python train.py --image_size=32 --translate=0.12 --hidden_act="gelu" --attention=false --muon_scale="original" --cautious_weight_decay=true --batch_size=256
Rows from block 5, named by matrix and row number. Rows with one number belong to one channel. Each number is 128 + 24 x the weight over the matrix's rms, rounded and kept within 0 to 255. All counts start at 0. Numbers have three digits each.
# convs0: first 3x3 conv (model.enc.2.1.convs.0.weight, 128x128x3x3), inputs 60-74, a 3x3 kernel for each
# convs1: second 3x3 conv (model.enc.2.1.convs.1.weight, 128x128x3x3, transposed), outputs 60-74, a 3x3 kernel for each
convs0.19:135120125142111152153151137167117116141103112141146101113133115094088142126177188126141149110106106111122143110131137083109131113135137158078102142111117106137111086130114158120112116190153142153101112083073094136099118151134102105135129093143078093116164107079104135085176100116162120117128136180128097099114118098090117106129133146136152159153130131084119129162154153135152180129127088107127092109119084
convs0.20:189121071186109159139105167068142124102145125132143138169123144116121173126135136105101142117101138135144136148093114132112131132097125126178139085106114127117123163122098156133143113103126107127105104115116190167143146095142128128138097126090117139101143147145114156118146150152086080150136144091150149139135124129118150183156139104109129091124143126129105121103114144125055153153154144125117148148125153
convs0.21:113132152138143123128097129123169142139126207110175150134113127143128090126135111139144172145101110113131105127162121145161109156126168101119155121117174108131102111092111127090141150132103163132094107112102093114107143155139116095140129091105088146120143117147137158136105141087126117138109128143145136109149183195130183127132136122127112108124117158158136124154103166120091207109135159137200126176109109
convs0.22:099123131138122114141129152119134115137128127127160158126131134107126163110136140137134124129130131111135139118118129116131143137158142109155126106121133108147172104129124145154146120155124123117129148118134110139150143099136129119096138089131111123136129130103139168142133162153112105133107148106144087131137087115145147095143124117126120161140156148166086112138120115151131135130107139129118130112114091
convs0.23:121125148148153155122126132132123124136115124130139128123107119144149129115125136171146137150125089112116099115134134140106145126134135131132140111129109125142131136128136128145145162138127125127119129112129116096101097151126141140136132106117158122154131131134133129150131116148136107128161150142129128130123110118146135136137119109119151110131158118122144125142130141128103122116126127116126147145128150
convs0.24:144142119123152121121139108098110117128110092186114100143089180151089207224135130115104176136100202189101102087120183089147171154104161136162121103123135099113105105083181152050158197123112089069097149107107130159138123151140143131133185082097164130090169146138140166143137100081165153097177159094156131116145128099150132114136132128134136117150159129138164120104127136130121115152085173107084181143067158
convs0.25:111130152109150141141110107152161112108138103118151133129147080136163131120120134118124117111125109115133128132120142114121134126110146128130150127129132119150141155143115148139147150150151172129160141135138162123175104134099147152089134119112166132139125116141130140132113143185133161133088150116113114147107136115138113143125123155124121123146126122198181156205141146159136180129113132137108147149127174
convs0.26:125120135188184187159194181121138114126149124098120103098108124117113126119109105133113137142112136138107120167117137133128140115142117106135118122137133131113113139145157144113158139139128140132132150148152117139147098135141085104137149097131140155139122155137105112119119110128122120134131126132166139131127145133129154126104132135135160161144160144114110126107124167139151167132121117120123116118113115
convs0.27:103132167093088114124123185148175151152160123124122143137143147153099112130096135165149127153129115163136128129130088095126108142129113163163163133131116155115122097124134087159132117079110139150161158151129106112109202150119141099078141116119125144131164125113149125089164146103137114122111085075126156131114137139115138130098111128129103139111123142151117109150157106118093086109113092111146093121117072
convs0.28:167088112117088126110123104148145097114113110074127117113113125090153102141198151105115109137122128127190137159154136163164143162144121149103116098126124106165138133092106095190113138225140109122106129156162134124136083107146089115152078140157089131147132159145128135192112109086086164137109179113097166164073111145101102163159120137131097148145107157173138152123162169107156118117145154110112128146131158
convs0.29:138123131150111156105099139140147119149127107127132105146149108140138092128123087114141123115126138088100138125149138131145132145147147123094094140134142105169201166139147188144137152099101091146174130172203127176154140109090122166124126162111081126171103128157121161186145147102148153099141106090137141131121130106156125159142195123123219143146178161101136158152151155129165121123152114119134107138132089
convs0.30:161138102160152162158147205114115138116134149120131122152108104135120121151117143133143131127141105144155123119099154159127160124128150121138107140154140142151157116100088132136112127121165099136140099101122116128135115112086130117099145107136161125131122108143134130134099119130131143110131139109102135125122132120114127126113105112123113164125106133155157141159123117149167192161146119169134113143173154
convs0.31:101116121115126138130122135149116097133104087140139108130126112121129124112141126147102134133128127091157127154153121119109130119163079143139164152126142158120116111125140099119124109128175193157109172172128150106116176137109171152082113140111184124140162160135100106125123082099130083128106113125156140101136137120107099120145159111125126120122081108155118092132110109146078059141142091144124107137119087
convs0.32:098118133128123139117152140133141124126128130084127105143130085131131131134130130155150137132109086112130176145099111136143138168140096134110102149131147108143105090098104145093136141122123100122130115128151116153106096106152126109091095160099129148141119155114070108130143104085172138091127172172110120083099120143120117097117126124139133151145116110079135136128163105131134125148102079114131094141140126
convs0.33:094119114145119109138127149149098118133143138125125138122124119106120104093134099152125144145143142130126144087145108141122111115164104175154135132163151110125152140077142130133146113134110131096124153138132132114109131132093129120115167164148081136083143098125164139099131151133067131147090138163090107127137140115132167130136127129125116112131128138108111126123099121149122120108071129154106115138168129
convs0.34:114113118136125115171188154153105126116108106180133128141094104136148141143130125100109129123123132147191137088116107122122127146114114130139133103094109161173134148123108121112087123086132113110119108114149151145142102115120136156130140157104109141160163163147157156110151144122113127155135163155154135137095107106109123143167124132113101097103111102116101103180171162212255255120086125120089159109100110
convs0.35:137115105145119126097132156196139083162117113116164179111130116111111133138104075126153120102126124145139130123072116122150129118102121184132114172126139119138146150155113113101101124116123156130131154146098144156127156148099113118096107156152129122123119112099111134136141131155114123132118081125149094105107102135135179129107133166122105111131105089156111105127125126135100103169094110159130131139160114
convs0.36:130127128128147139170123122098071117178113152119124115144109106098127100111158061122104132125153131142140147134149094133159116124144122193104110188102116132118116142159152090122161125122118113107124128110097174124110154122125138114110135116095101129126121123118154135171147146151129099187138104148123115138149146191111147164124129140135120165170115184123145156174114121151104163120148126122147129112157118
convs0.37:209211195197175148083119089109067065108065116155093098170161125150136114129150119100135139116126107121135100154138124155124121122125111156183156088109160131145134152165153172143137133118101080087089171175159111123121142129123133151097140154132096110111174171154120112109092092104145133130147127154130138115128123101117143199134145173147157154181145126114122085120110124098177107144116096165130089121124094
convs0.38:133126147141141154104150191124160127105155120112137166131137080094131102074118124163137162109149135123135137127132185138105127140111096122124153132139116150179159133107109136124109128101167076106138102109157107101154099124167088113147103130177096110137139170164133142160163101116132114168144119203097106148129117130144132141162143136151148140171133138123162201079141183134154179152125151152106137133115119
convs0.39:113142100138140107132139118131147107099122134108090139120101143105136114113108082108140135075104140133102121103111162126152133108165119141175128099113179126098131124189096113163133178100161125104115132128137105120165144137142127133158122123101132118129134128147084122135105154123138127162154121173138144150097137172121111177111137140123128140133120162126151117142131123117160132137126125106158098166135147
convs0.40:138118123094150122057141137132112092131132113197160133155135145126124133101167153109114143151132122136138133158142149182172171157116135103074109146095096171155097158176139114161150115187095096150116116134110116108124104131159082111106126131147115113151112127127154088110119133150133122106144125057126101094126082106144112090131144130160152128096136140074106156103115134145098108136081164147120156124144113
convs0.41:117153147135132123187155110158145177161172140144148120119121115147118083143113079160160190164191165128167140166132132128124118149112099153146147152152124146157115137143138126154108165155117095113096094113122125096076149142185148121163185162172072064093143121128131141102116127144082144112116099109168143129150173108161157146079080133093112151085148144105132081115113112114110085185178159181147140139151150
convs0.42:130140124124129115098118116129145181128112179116139139101103121119132144142124105102150141117124121150154114129156098136158111120115100147143143120089160156104127086140152119140138076105136104119144120114128104126094122116140130111146153127063143106080090141145106115121132135160136183145126201161128157106134143148137100109141130117145134111129133145148110106146097099123134092136139164145134139129124132
convs0.43:106103084143135126145142125156164116101163116117145134126106121144151142133143136157156128120118122122108138108135149141130150155150158155163124100150119123132122146129142137130117150161150125122114135151112136158109111154118129148107119125095157125110143138124153134108110115141102143142133123146154128127159156118129148111121090098162131130173129117175127128125107093126147123151141156154121132143118126
convs0.44:109105108127146127127135121131134152134148129109104118122125110105116132123124147120113131129128129141114135125120138137165169097129162120119113118121111114117117148146136149137152145143157118115151113115144127119141135162119143112130117116104139144132138156143137121121137130111118120098118131112134133121140133119121111137102117117111129152111159134131145136153094135134158142150127132144159138131136136
convs0.45:127142127112116105115090119148115114154183162130155218147123106126099132105094141172129118164154128160179194160164118111166134092132118101121132120166161144182157123152155111126111129096171122129127105106095078081104178109110119134101082104114130096120116083089104086146114160131126149115163123133150083090136110098158135139112157110147122092116112128188142176112129136150112158122135102121149096092163096
convs0.46:119138135105155176123097122079145137124101113122111087099108110109159130127149122124110140169165139108129104142088087113106150119134116125139157156140110092101088129102100118149100109103072129139117130106090163128103136121126125137095122104107100110138121134108123063099159131120129190191136128220130139126102088073115119112139147132114124134124115119125112109147120140111137133101116092157114094169088084
convs0.47:152129115135132092124093127119113121116128136165122141157116103171159138185187171126121136118134127150126095146166142201173168213148160141114135155072119123065109162167141166178173218239199115138106104098117081107123144106131088106120084117104106123072089147112066111120139142086107110099094131105129124128146123148151156129102123115096110126105109119117131085119114095131138133143159142166150183193147150
convs0.48:124100096107153141123139166147170170097130116146117108132123129146122139138101126115111106124135110129119126140159128124140069116166124145117142109121146104110142103125117137120136138140139135153121135165161131171109152147152100163132119152123135172167137130135117128145148123111156136124123143142140142140121096133130109154105110125096104165138137176149114111160131132123152145135112113124098117121119118
convs0.49:136145116125113125132144119138139133167171150109115110112116140109092139146122120117135120136114135112136113119136113125142108147127102145144128124136148134091144130137127144130131115144146106103105130129119138147153125115113112142118135146140124157132121117128136134128137126119097169155138156143160134146139142139118129124125137130166129135113126130114140147095116138158135179128118133126104101143109114
convs0.50:142116133105110119115084136116107133139154132114152161114088115114105113157073112136131120166148140165145121122097141134081094143145128141143121073144141106154114174159116136127111171103110089109090112071086131115127127148124172162151101137125113100074115117066134099102141171136085094137170074139146153104155131142140130137120110140091106117082149144175112191161137171162114140115128113142100145128139140
convs0.51:180134195142093141156140133166120102109146147108075099117151129084122065091120095144176131111088095123132097149166176107131113111117082130112123099144137089100093126135164092074113125120104135112121129149128142137129161150144095117133127075072113100121124134120108095121137115129112118098108103103132115139128140177113136129136126139158140101110137101127120155101130118109104094127152129119130143121128091
convs0.52:102130101051115109113108115119137126145126145085139109106119103098104095090085083131151132129150132156142142154144119119143165118131153098089098106130112134135127116144119105112115110116131126149100102144160101088156105130115076087103144113100120145105097130111110138105144124117100131133089079128124168165102093190154105157125105107116133144182132122165137090116157127049144065171149162166159176125142170
convs0.53:124135123129126134103121125165153120150120110109100184125108121108139140114158133138083118120076156107141185082069162115157163138136123170163121154096115082102185127095122129107105121128097151150144124102093139131128152100137105123162137175164143152151114124131153152128119115131095147145119147147115117142108063172092109104151150127136123100141155101091130110129126127160170176148138140115139202098151142
convs0.54:149120114143122137146143114113123134106121115116127125147111142141112110167091114149163147115147098133168104180151137142154109160139111119139128127109097128121108166160124130136111169146085092089130073083119101122163171164145165139096114128121091126127119125129154158170136124105169126116117101121158143133151136136135133162114159138118120133112121150142191155133141103139119128128170131123175132148157105
convs0.55:137133169129126125150167185143139149131140130106143113117103095152108114131125138139136115117130114128092120120169152133125121144130142146114120111124129109141151145152101150145123144158154109108104107165127111115158151134138112115149123109127139162155114128118110108104166145123102109104134129118106119130135123101152089094099108124134114117164147161133151149111138077168139125154158150167130141126145115
convs0.56:139113144106127131156172126136117141135102129104087124130163162148124131147119116095122133127130121103116139151159157149151163142102131115129140146149157088099120158132150137130130142181102115119142133145134177173124126155191156099083105125080158135119147150120185145133125109154158140141122129128117131113138164150133133116113157095089113129116099139136142110140131095178166137118128141116116124124086122
convs0.57:124116149152145112154138117159140093108143109112122134141159105099143116110141120126120152112143121117120108107126111154118095133142103148167115101129133113137121130133138143123135155111143137156150124140115147144122133153120118163135149109143149131173128118125143147141132085145134137125127139157141128156136164173137125136122133146146134126119122115148155160130170130177128115144112103106104096103124117
convs0.58:058146096085161107114123146143152151145120136174094120119121130118141126125128075141097135160110139147115134130122124162133145127118121129153129111123154149101153152135128127137140143114132118129164068124149093112144154110141101125154086125156139127161121111181120130154114124109132102099128104135112120150108131156119098149118106131117117159109154182098107145141142112144138137133121125170100140134127162
convs0.59:108146141102171142077125149159174128187129118190177082194146094161180111074108155148132126157116159140142135171096125168149147138134105130153137157117129175127104184141101158187121076125186115142136120131104144134121121075114134122098140118128112122088110134120176092136120173176170143136094113176133130123119111077120099117085151133125160130068110117091088149139094110099131130148151095138177080168132133
convs0.60:128087143141117129120138145162160121151125139117102130132122152100117123105125111120133134126102123122134141111123130076117130128113134126170141154128128109133124129155137123137149138155138130125085127149107136175107160144159140105156151135117118147107099145161125133152134151138159134126148124136142162135149160122106147140108115093116124107138108115142173148119144165132141123114142123118127100131124153
convs0.61:103155149106154124146142146153136134139121124137131136128151144111142134121132114138147147135128151140118128117131145109137148121120141121117115117118162104129166150136107103142152124140115126138125118147123135130119111106126137120167141129134140142107140163088141155123129146123133160142124143102124114125141152116151154123131148096119143115146130109142146127120138139147156144099102130146118142113132117
convs0.62:133085114116122139113099114138133129161117132110126137115139136140129131131120107132166135134121148134148110118128143104120145122127122100138131096134117142128142119112122117144138137128148114157127119135143132108125147140146138143135159120110126115149117146119127108128127117129138123100147117140164128108135157150130138150109124107104142124127157162121117164122109173162109131124124124097125111106117118
convs0.63:151104115128096133131130092166136153133099171170117094114142103130092090086097115144157152148120129157125139107167136149120070145129136177101142119117140117111096182079145134122115085163119114082105142112120145141097136138105129107132112102149156126128090106111105147122144107102135179149096141135110138175129095145108128118128120119089135127107128083088161148098102129161123115106148184107085123142140102
convs0.64:144135211107119123133074079098110121095109132117096125094144182088095100155104106112163233120110143141083129118178174139124147152097079068092176132109157129077116112112197098052123191098085142103057113085108140123129122149075165146089169155136093100105129092120143154152120153160119152105179193228174115140166054191132126179148138143157127117136118124120085110079082068191129094085156255114136213166145117
convs0.65:073098118122111136119140131184148154123146166147079143116155124128144133112134122112165140110127112112125146146104152142137134165148143152131184183126159178116130110082154120106125080126107150163134130113134136118117151130103185109132154134145126163129102132108102119078104119142106108111123125112141180134117198124100165120134107148167137154160155174120102167167106157139116150092137105115118094139109092
convs0.66:135154119106130142178192196138131101137111110078117112152140130120123091154165137172117128131129120115161123142150134107109125122157125088087077134156148117128115141141141095115110155155147177156155124147144174165122108071118131152156149148137127133131126141159160150159110107085131117125123141142106093100114165153129149164144142104103132106112115110151151182153168172170119123129125096147155094144147097
convs0.67:146114163156145179187145151167149113155120095134126103141144106171155100176130098135132111156139106168140107134119092180154157154144159142139144135137175102129139148143112175176079157176100111140172105136135087099160087138158080110123134133092103156161072135141104146160138126140140122125150131075122097102131085140134105088083166174073181220106195179101162150103131091133107134168096097157120108183117100
convs0.68:089149151120138134118135134155142129165122096189138095128107100120125120129125105154142154106129145128144147161121061108092133099090154128128141139111077163129128119148116144118117124116103123121145098163157154134131139111127136128146144147133090114098110140091135145139129145136108129175123141137133122110137145107143145154116110122160142115113120112117098176108122122129163120127134104122124126105113126
convs1.19:135123132131134085136134115140133124127114138137138131128142128131120124121110138160155134154142086134074119126136121128132126133114107085131097114108118122118118120163121114153096138131105148141172123129133122129154133157106115148132132124136115098147137091099138137113158156101121158145125128161103087102126086107136105117113107116134101111126123093121138116146098105125128132106103119095097117091117121
convs1.20:129140121120098129180122101096155125116126132121105129125134149140117147157151124131140085115096094080063042139134133103130103118137169084133131114118118162135148155123128182172126167118113136132106131135152119115135177145162121140152131116118119116143142125155147129164124127125142135111178128114082136117117154137166191183115134113136129119129126113097130131097117145127099121109121142165150139137126104
convs1.21:098132159104113082108148063130147133174112155129179124136125092120142129131160107118128144148202155213191156085115146128144144151129118119116130143160115099134100093106132093107085101115094085149153137149054150095127114159179118115154126121094109104104121151110120141116099133139117150154140093101121124141138149114131114109124088118111113145147119079116163128134126134126164143128169167131194139097209118
convs1.22:163115131162154122147141136078115098127088103146132070175147112160131134146193130138104157107127089158127124172117162133130122152099120149119197120149169155159143150122108152148110103158110130140128133117114158140120135153109180159092163126116117075134125132141137166163104138106123110118125112087161121106136110131100168166120094125128092120132143107121159145106160182118185138117130129141133163144116159
convs1.23:147138123103150134118138140094114126113121075110129130140144129143111128129108126130124147125094130149126117132141162150111125172111153150142163128124154159157119128124129146123134142105116128147147133129106124137116120127117152135126105123117137115147126086129168165169146120096115137108110114119154167124145149137138171200113081123120087137120113155141132142140143153117126155137106109104126117157132138
convs1.24:149122094124140097098135133136142135146125117146157126116138134102102167128131191139163154120129154119108115170164118169129083152119103094135140102100115130123093108120152132160193182140125141124147160093125112099122115127155108128143143096148161112141136135135149137135136151188090113164150103146107146132144099120094117121094120173140151149158139139125135113126142150129128153145116106125111101085109114
convs1.25:157113114131137133125125117116093119108059116129052143137121111142083085136110062118127179132114105152130050168139118161145085182114083112116094123134084161164127165153128130177123149124066108120155113086097130139141141117129137172094139159094147121135087113140158170171117150129142100102120091102139122105159135141115137131113100195093116189074114155152166147115092116127126149116133082138124115153132111
convs1.26:125145166139137173127177186134118117118090121121107118112107130146161161139149179120117113119139113104137150108103128124119168126124119128124108108105081113151129106147151113147136164140161116118131126114134144129134184146139159181163146172174123116154138112124154141135125121119125108111142147142157147108124109110123113100139131127136143155126141148126151119102144123094157144123103130122121134132123166
convs1.27:113106073153163094140124100123129166128190127167167124111149096131201079149130098131110094138138162134199141140144148130164100127181113134118114138151137142161123127093082164091084186143114108123111157110086090086094125134093149153087126137114123113066106117083157137146062122127104108103121073078178152169169104105141089138160069155138085182115103134099129146104146135116097132147168146119198169170142103
convs1.28:117136191102125161136108081124182176156135169139101165143150139133194119145153129123172133140180139165135143082111132105122145127119153084082148084092113128096098091099116124163101101207113104137123115148148148149115142149125133122134113139127104123128142156134120139114108134141106142107140162144147125117104163124107096059148150112151142120096107101136162144151126119126134110109128122147127097138158087
convs1.29:116146146148134156128118168097101129096121112082139115108134171096133160137125167167122122130104132156105122111103127133110117134139132146134112124123115125121103173122131126117136133105149168132109081106115110135148147144166131140153147132106081090131130105150150113123130116114121074102139067103138110084132146096125128133146180125193204151139187135131135118150136167131130149109124119138122126168113135
convs1.30:146136138123157144143126128153127094108121131115103111093112107109116141140154129140113112117128111137130119136111129125112100149126124144133123117102083087101122135129128151148113162130105112123127130154158124122150148172166139166172147166164183135104142141158169138156133135114137106111153120112159140115132121117099113151107136145136142148110128157118119133142157138126146145098095133135104130162128116
convs1.31:152152113110131120135158113143131110122118145135126133108160102121175109112197132115111134071113112102130099126195144129174165142176152146144121112131124134189117150185090157167077150174091137108148119115121120094113124162142123137104138120082087088133144079132129135123107154135118128136132105123137123136120068130106075106140089139146106147123141173138150152117139162100117149139187101131160121143124142
convs1.32:096087152120109162072125151140142140154133179164170130143126131153123125157141109145113090112128127089127136131116104146103149117133095119144141095135135147100151156129103116161111115134118111132149145145146167136114166123140118126147147131142112116124134116137108095103150142117101172120153142192150086145117109110108109151098196108160142083149134080130153113150163130125110136149137139115109106109129118
convs1.33:104120111091092108102099134144167106124158159141150158138101075144087125155092087133103111129149102139135106108124132100079102079100126152156153133126129094112120091111123153132087134132113124085092161149129112093128148132078134104097119139133136134073116141172121133138076113090151184099136170151079096099121097143132132138146152047103095094128063075118120159135145123090142112098088114116107098141127111
convs1.34:112123149150121109141108122092070084137095085112108129056044016145135086148139090099146148102124136123103136108113111124092100155109091145125158130115137144117128091092073111140131130100121130127114136111110142136136151159155133111137160130123095109124141156123092094104112140134131119121137121120122123109136161178119108119075086124131124137109127134099094088098120112148149130117095082139106104113107100
convs1.35:102100062122134116149126075143133121153138142118130140114130127146139121100144108125144123114139160131103120122144079112154122079124122111110129115117137103113132114108124105121119157118108127079070136112120144104141160092076154119099123090128107141141118165135107169152143139136102113140138171135102099123122137131133139114149099128135104152153115145093135121155129141122113127138127118120137146119148109
convs1.36:131111145158161115170107143132113103146116091126125144100146121113219118111166118133130153104162125142152098150175107140143097146109103183093151160148108130153118134160118160148102220093081128132093164118100120137116208168105169156139125131126164149105125152121191134149060146148129143103140165058112158133129101089122073123181076107173104165158123146116127115102159124092161132114109127144191144176141126
convs1.37:127137138128125172158112167134104100130117122093128132138128135122147145105108144109139132130127113087085098106101080120123099115129103128144140113129142127123150155137150124113125128121139119123100155136121103140140143162162137157166174133157149148111143168167162140147141138092122129126136138136127152139121122094147134123126094136118119137121094121080099092135113095105099112114122147098112104129119114
convs1.38:117158153076110118149126139134147174150113127164133133085143150113129122116123139148141124144138118128128143067116123102107152087083145118129150115162133109161147115151129123134112089138117134119108116138102117082109129105133104105139085101119124114114091090111115104131107173119097180156104143115116120142096125146125135123139124110142142153158166130116105136130127155119135133130112131117122130130093096
convs1.39:157093106094122124160138110110142113115099125119135137159099143147133134101118168130156123107111124103133120096121097089095143056075137126140127149161167165161166160169117146104134129085154103109097125116105132162156096114101139123107160087147129087102130148108135130178071129162131131139133148151116128090090135091123096099166104112160095096116103096120102113142129143161118158064109127092088111102086105
convs1.40:091147152104120117109107120119118129191144141119081131126124112152189134155162130131132137158137106136108082103110139139131163090141153097114127106107128117128134132148107145164110157162089182160130129150135108139156116125121135126122085075132158153154134126139104082112156096155156125148157128123150065113123105127165138157157145110191157116161157130115098116096147155129142138165171136132152142105125136
convs1.41:132128115160129108150151101122124108153136106134133105111122133108110142101132164128134173129118174142136153096103104126107104123106099100107083110098092100089093125103137122126110153157118102121130096113117088075094115116148095111120100110107131142132146134108131133134109130114090146135075113107139154174140133141154150139154132111131121104121105102138131124151120103132118117141145130127123151121123146
convs1.42:163098121188134135129126112158151114131117132108146148126131112107143129096148130111113129123110136118086161152131110169127151137124118155131125166163124105127123130119134107137124081119141149110136125144112136111081101116156095108111156113120119122108142107070124105067103127126117154148141158166107153162132148147127152115140092113137115092113072074116119106119130103133107119182137145132120108119130105
convs1.43:151120126156098118184161144145136158115094122095093100127122067159119092127111090101117173127136164112124152180102094171109126157115126090112117140149109125144099124116119139144107113121116129100129113069097138115113153118130188118124142103136185109109151106112153146155126091114143113146134119131146163158100118158091143146090122143079116152079111136175183177153132139124148137180147135137134120116099130
convs1.44:143148134168159143102141131136137120111095107076106124144125141154125119139120133102101134109119158138125108153110142133098138180118106142160156114145128154158129124130153141135143146104149124127127149132116161151122177136139152146152138139119093114132089124160153140137130148129152122123162118135154141115138139119116146157106073150154118161138100153146134155115126137129134167164101104148097119124114138
convs1.45:145096078149092119123077082153144118175144109128141124123124109127095081140107066140185158173180143153142114145125149102126141100112140128134113086080115068047114121122091118081123113108117129155112094107093133111112127101127128127161109106123141129128124112092081091121123157139093116128131112165099105124143141129120143138124114130109134142096110129107108093118163128111123107132135147154139149110141150
convs1.46:118133122113157129149132134155161126163134144166136132135102113114156143091129157118153122132159099122154136104129140107116172152117109106117144108147125132151148126106129127136104100154090120119127135096116141143103108130123119090115141113117145140084133104057114111096100096150144173147152254180116112118122106092104104071154109118160092108115039067113124135115111164128153147134128149135107166131071106
convs1.47:152146126155153120131104099121104082124127109107113116132152147136165150140179165126144135141147124114138127126124132147104124120115113110120111100096113080093111107143148116144144095133142105092138128138123133137133151154157155144138148125153102107125112111135112127129116137149137152138142170150120139109125120113086097115129108141108099129085074109141118118147131132163143128079107119074084105104106099
convs1.48:126129159105129162126153169121135117093111136089118119098144136128116121135143152145129149128120123153163150082119136143095152144104141128136152130122134172141123096115137133140146160108134131121112127115094138155137131128135135132142141101145156113123104128161143121159136146100131100105110112128150128109090125114136170169107147114118149132102145111158169122129111118125155144139128142129117132137126098
convs1.49:154117144153135112141123164122133112119093064116124116136112122118121175107113140134117141128134136104100139113100113114149113130126125146147145112143127160130132129133125139140136119113116154145099116107120153131151164144117172147141154134163135134148163140119162139129116124121121125131137127153167162122158113144102138153117130097121117148145132121116131112139143119154144140121151142117114116113086128
convs1.50:133123096097113089091097064135141136117124110116097110123117126093110151091099148130111138107095109142108107125133113111115106107093110160104125150131112124100108101129145119096132092113085138110140143114128130117148129137106131154116107141119144141133122106131156089124140133128134142140113149126144131119117119134094102123140131130114134131139110107140118123148153137102121105095085092091071100091092149
convs1.51:104087101129126127100101142114122134111124113080124121129104112152109121126107131125115105149177122111135137143132142138093097100121124128124129158148151131134115112147155120149178082106182121081122158128127128150153114119122140112136127105139135122142126112145126134141100102124119130145159131105090121139095147140102123145113154124099151152099104150118132126126129129128119137133123116128135106104064061
convs1.52:095088111128087116136097119153169156141130138094110121157141121157121112156132127124159137129148125143156148103117150132136133139120090152149157108102125101111124129114102157106091138133138086124113089080087163181152118108127139132126151137142098138133113110138139143099147162124112143177184106113116104114090131118094069135074115171084071160108079096128113112134097124148147144154152116124124109112104096
convs1.53:117154155081147133117132094188142145141148136094117169125075158133094137117121099177157111113132141134154105094120121110124158135135136121120090124122117138152131130110126125122119121129111117128091138117139153147117155120106118097157123131115103097098096106094116118124125090082091094104121161130148133142162155137158135119126123113176172129159151131094129143133139133144125115164145120169141138159123110
convs1.54:143173196157136146149136192103101111093122140096126152110140134113122137108142148129145135105147156135107132129117096127148142138154140110096115111116124126091091128105114129115148104113145131158116143128111151095114155172197148153172147110156133117125133149174150119128160145084166135147137117145129134090120122095127134108147152157153156150148131139117137116114152118120140136106115124120111107141129123
convs1.55:146161200114136160123151163145156136091115113106173116128134109133135138143148163167126099142116102108121134132128118179125143131135150143107143089121145110086107123131158155117162134124124128140137134112141170154101156128129172112129132120124165145183114113115172145129154118120135108156135112125161110129152124137116137161145169137118141112133130123165161133157146139139142152155115132131127107152125141
convs1.56:127136115116144117108147185109123117048148118097154152150164120152132159126130173105118138132117183127043119152146112146117103177098148139157156138160146182143169148119131113150140115130140155194173131140122137162142192156130129110138119106166170140169143122133197163165121128151110154140081134115116100105154131102117163135103140123134156128157113109134119159137111126153140182153151135178152113158132083
convs1.57:155111130147127136108102110139111115112118108140136136122115151148116138129126127122115142095120131102151143131105144127128112159115112152138155133133147154135145116138139129154146114129139138112118140121130143136117143113124144126123120115132156105144119100135159132132099120103112107091115134139143129123139105105119159172144133083122130148118140134157144126118110133117131143139113131125116103145156145
convs1.58:150225149111191134134136142141137092111161140102181113119135156107151151109149144142123136135157193147155191138134127153131144182125127133167123127108100110078091124094124130128145132145144105111103109152125132131100131148143122127145165117127096093096092109123171139168082115127109170105100169085144148141170142098140129099189132150177145156121107120132125128118142137134141155109120172125116144141111141
convs1.59:131144142101117090116115109179150109158091144106113125111136163139146161142159129131107105126105084101105090131149163117123188098131155081109151124075079125127075122133144159135115137150119189139136123090136134133149119121132121110139123151144169153181106119136098122167124149180151140145134131157085112103125155126152108138156125114149125112152154109094125106081121137155158129121138162104157129064158086
convs1.60:115115109149143150122121128129161105112132090145117099176137123108116122109089131127162130115144218154146162133149138074122166154144137138113183134121133149145167097154138135123158121102086137098153149129093127138116165119123132114112136106132133134156129108149135131136135096109142120135100126138126141165109106116110111134118119107103118130101112129124139134113122136094114177181096113187120119135138161
convs1.61:118125123119157162109119150101144106113141087102171129140153132149121144145100154137149162127111186137138155139140152141104166147104137110131163091130153158157168138147108150132148117124139122128089140120079126139143147127123147143154123136176146115143132123111174156153144096119132111104132138111135121144117138133132165185129125142121144135130127122155159124120108146126139174135090117152117125128123118
convs1.62:117092148140117132130135148158131123104112113126135096143116145146107128115081107127143134143140153137144174132112137120112167129122120141148145146148150138134149140111121106093125096122118141135116075110101119117098113109130118086126130113080134112148131118124161146119177128105141115108115115102133135150113098124113126152107129120142152153137176190137141127110153141112145146115127144117125123116135167
convs1.63:110109089123123100118105110138158095143135145152115121136157140129166159115132147153104116151128140117139100102102158114091116139137133126101120128123135119135111145109113126118086105144075124142141153136158146133142173131088095129122121162128128150108127122132121126132106093171177167149113169173118127126133129137114137143162152088152141118161087070117135138093105121093107128107133144099137102137143109
convs1.64:150126118160137073125150136139107094090078115138139125140159066116133156092120170103111156106114178135121149105147129123147106181124080107104091103139151152149125126076107126125172133138171093103140162127117104084078111164112149120080153121083115111111192116133178106123125152164168152203119127166117129137120074093098126116072071160085069095165081089121116142141115113133134111184154133164153115180091138
convs1.65:136131121127170113157155099159178115156172119135168105116126113128150130131131170127148126117112105101098119141130169120133151101168156125143149126160131126143122125124128124142077159178081130156125098117106133110122074125133092098129124126143108092127128124125141108123114115128091092142086102145168162168156154140152128141154127166172125171177122165144153133104150160115131168146127146124144151121141144
convs1.66:135164151134143144115125128107119117097099035104098122118109121120128116173141158086092055104112115122115122099106102163133135139143178148132131137138132167149137122117108159156123133150130118127144149146124135155144133177131139147131147144127178198181146135127150129134120114130159164113089115117109122146104106125087111127096096110133133137139123102113120099070121110094128143161151100171122097153144113
convs1.67:156144140147174179138132151102085105114145137097137119117141169110140194093160213162162126142115143149099179143134109150136116136137116085139136076100117076059104189108145143105176147113188117121110104107117126122111127160149137164162131125146101118130129099126164144129139144150110151158093155157111146110115113098108110122157185146210216140217209134155150106110156151138182173126118157119124172136112171
convs1.68:106109127105118130116134139152124149163138150172156155121118125112137138101083141139129132126125123091153162109119130067101129116096119110116129163147129206164151100135119135133103130100103113091081090129116085136147160126109130097136110088075080107111145128097122094116097108153135126120151169134091109113103091063145104092154086087135141087146106079140105129153146130090134161148114148131133145112080094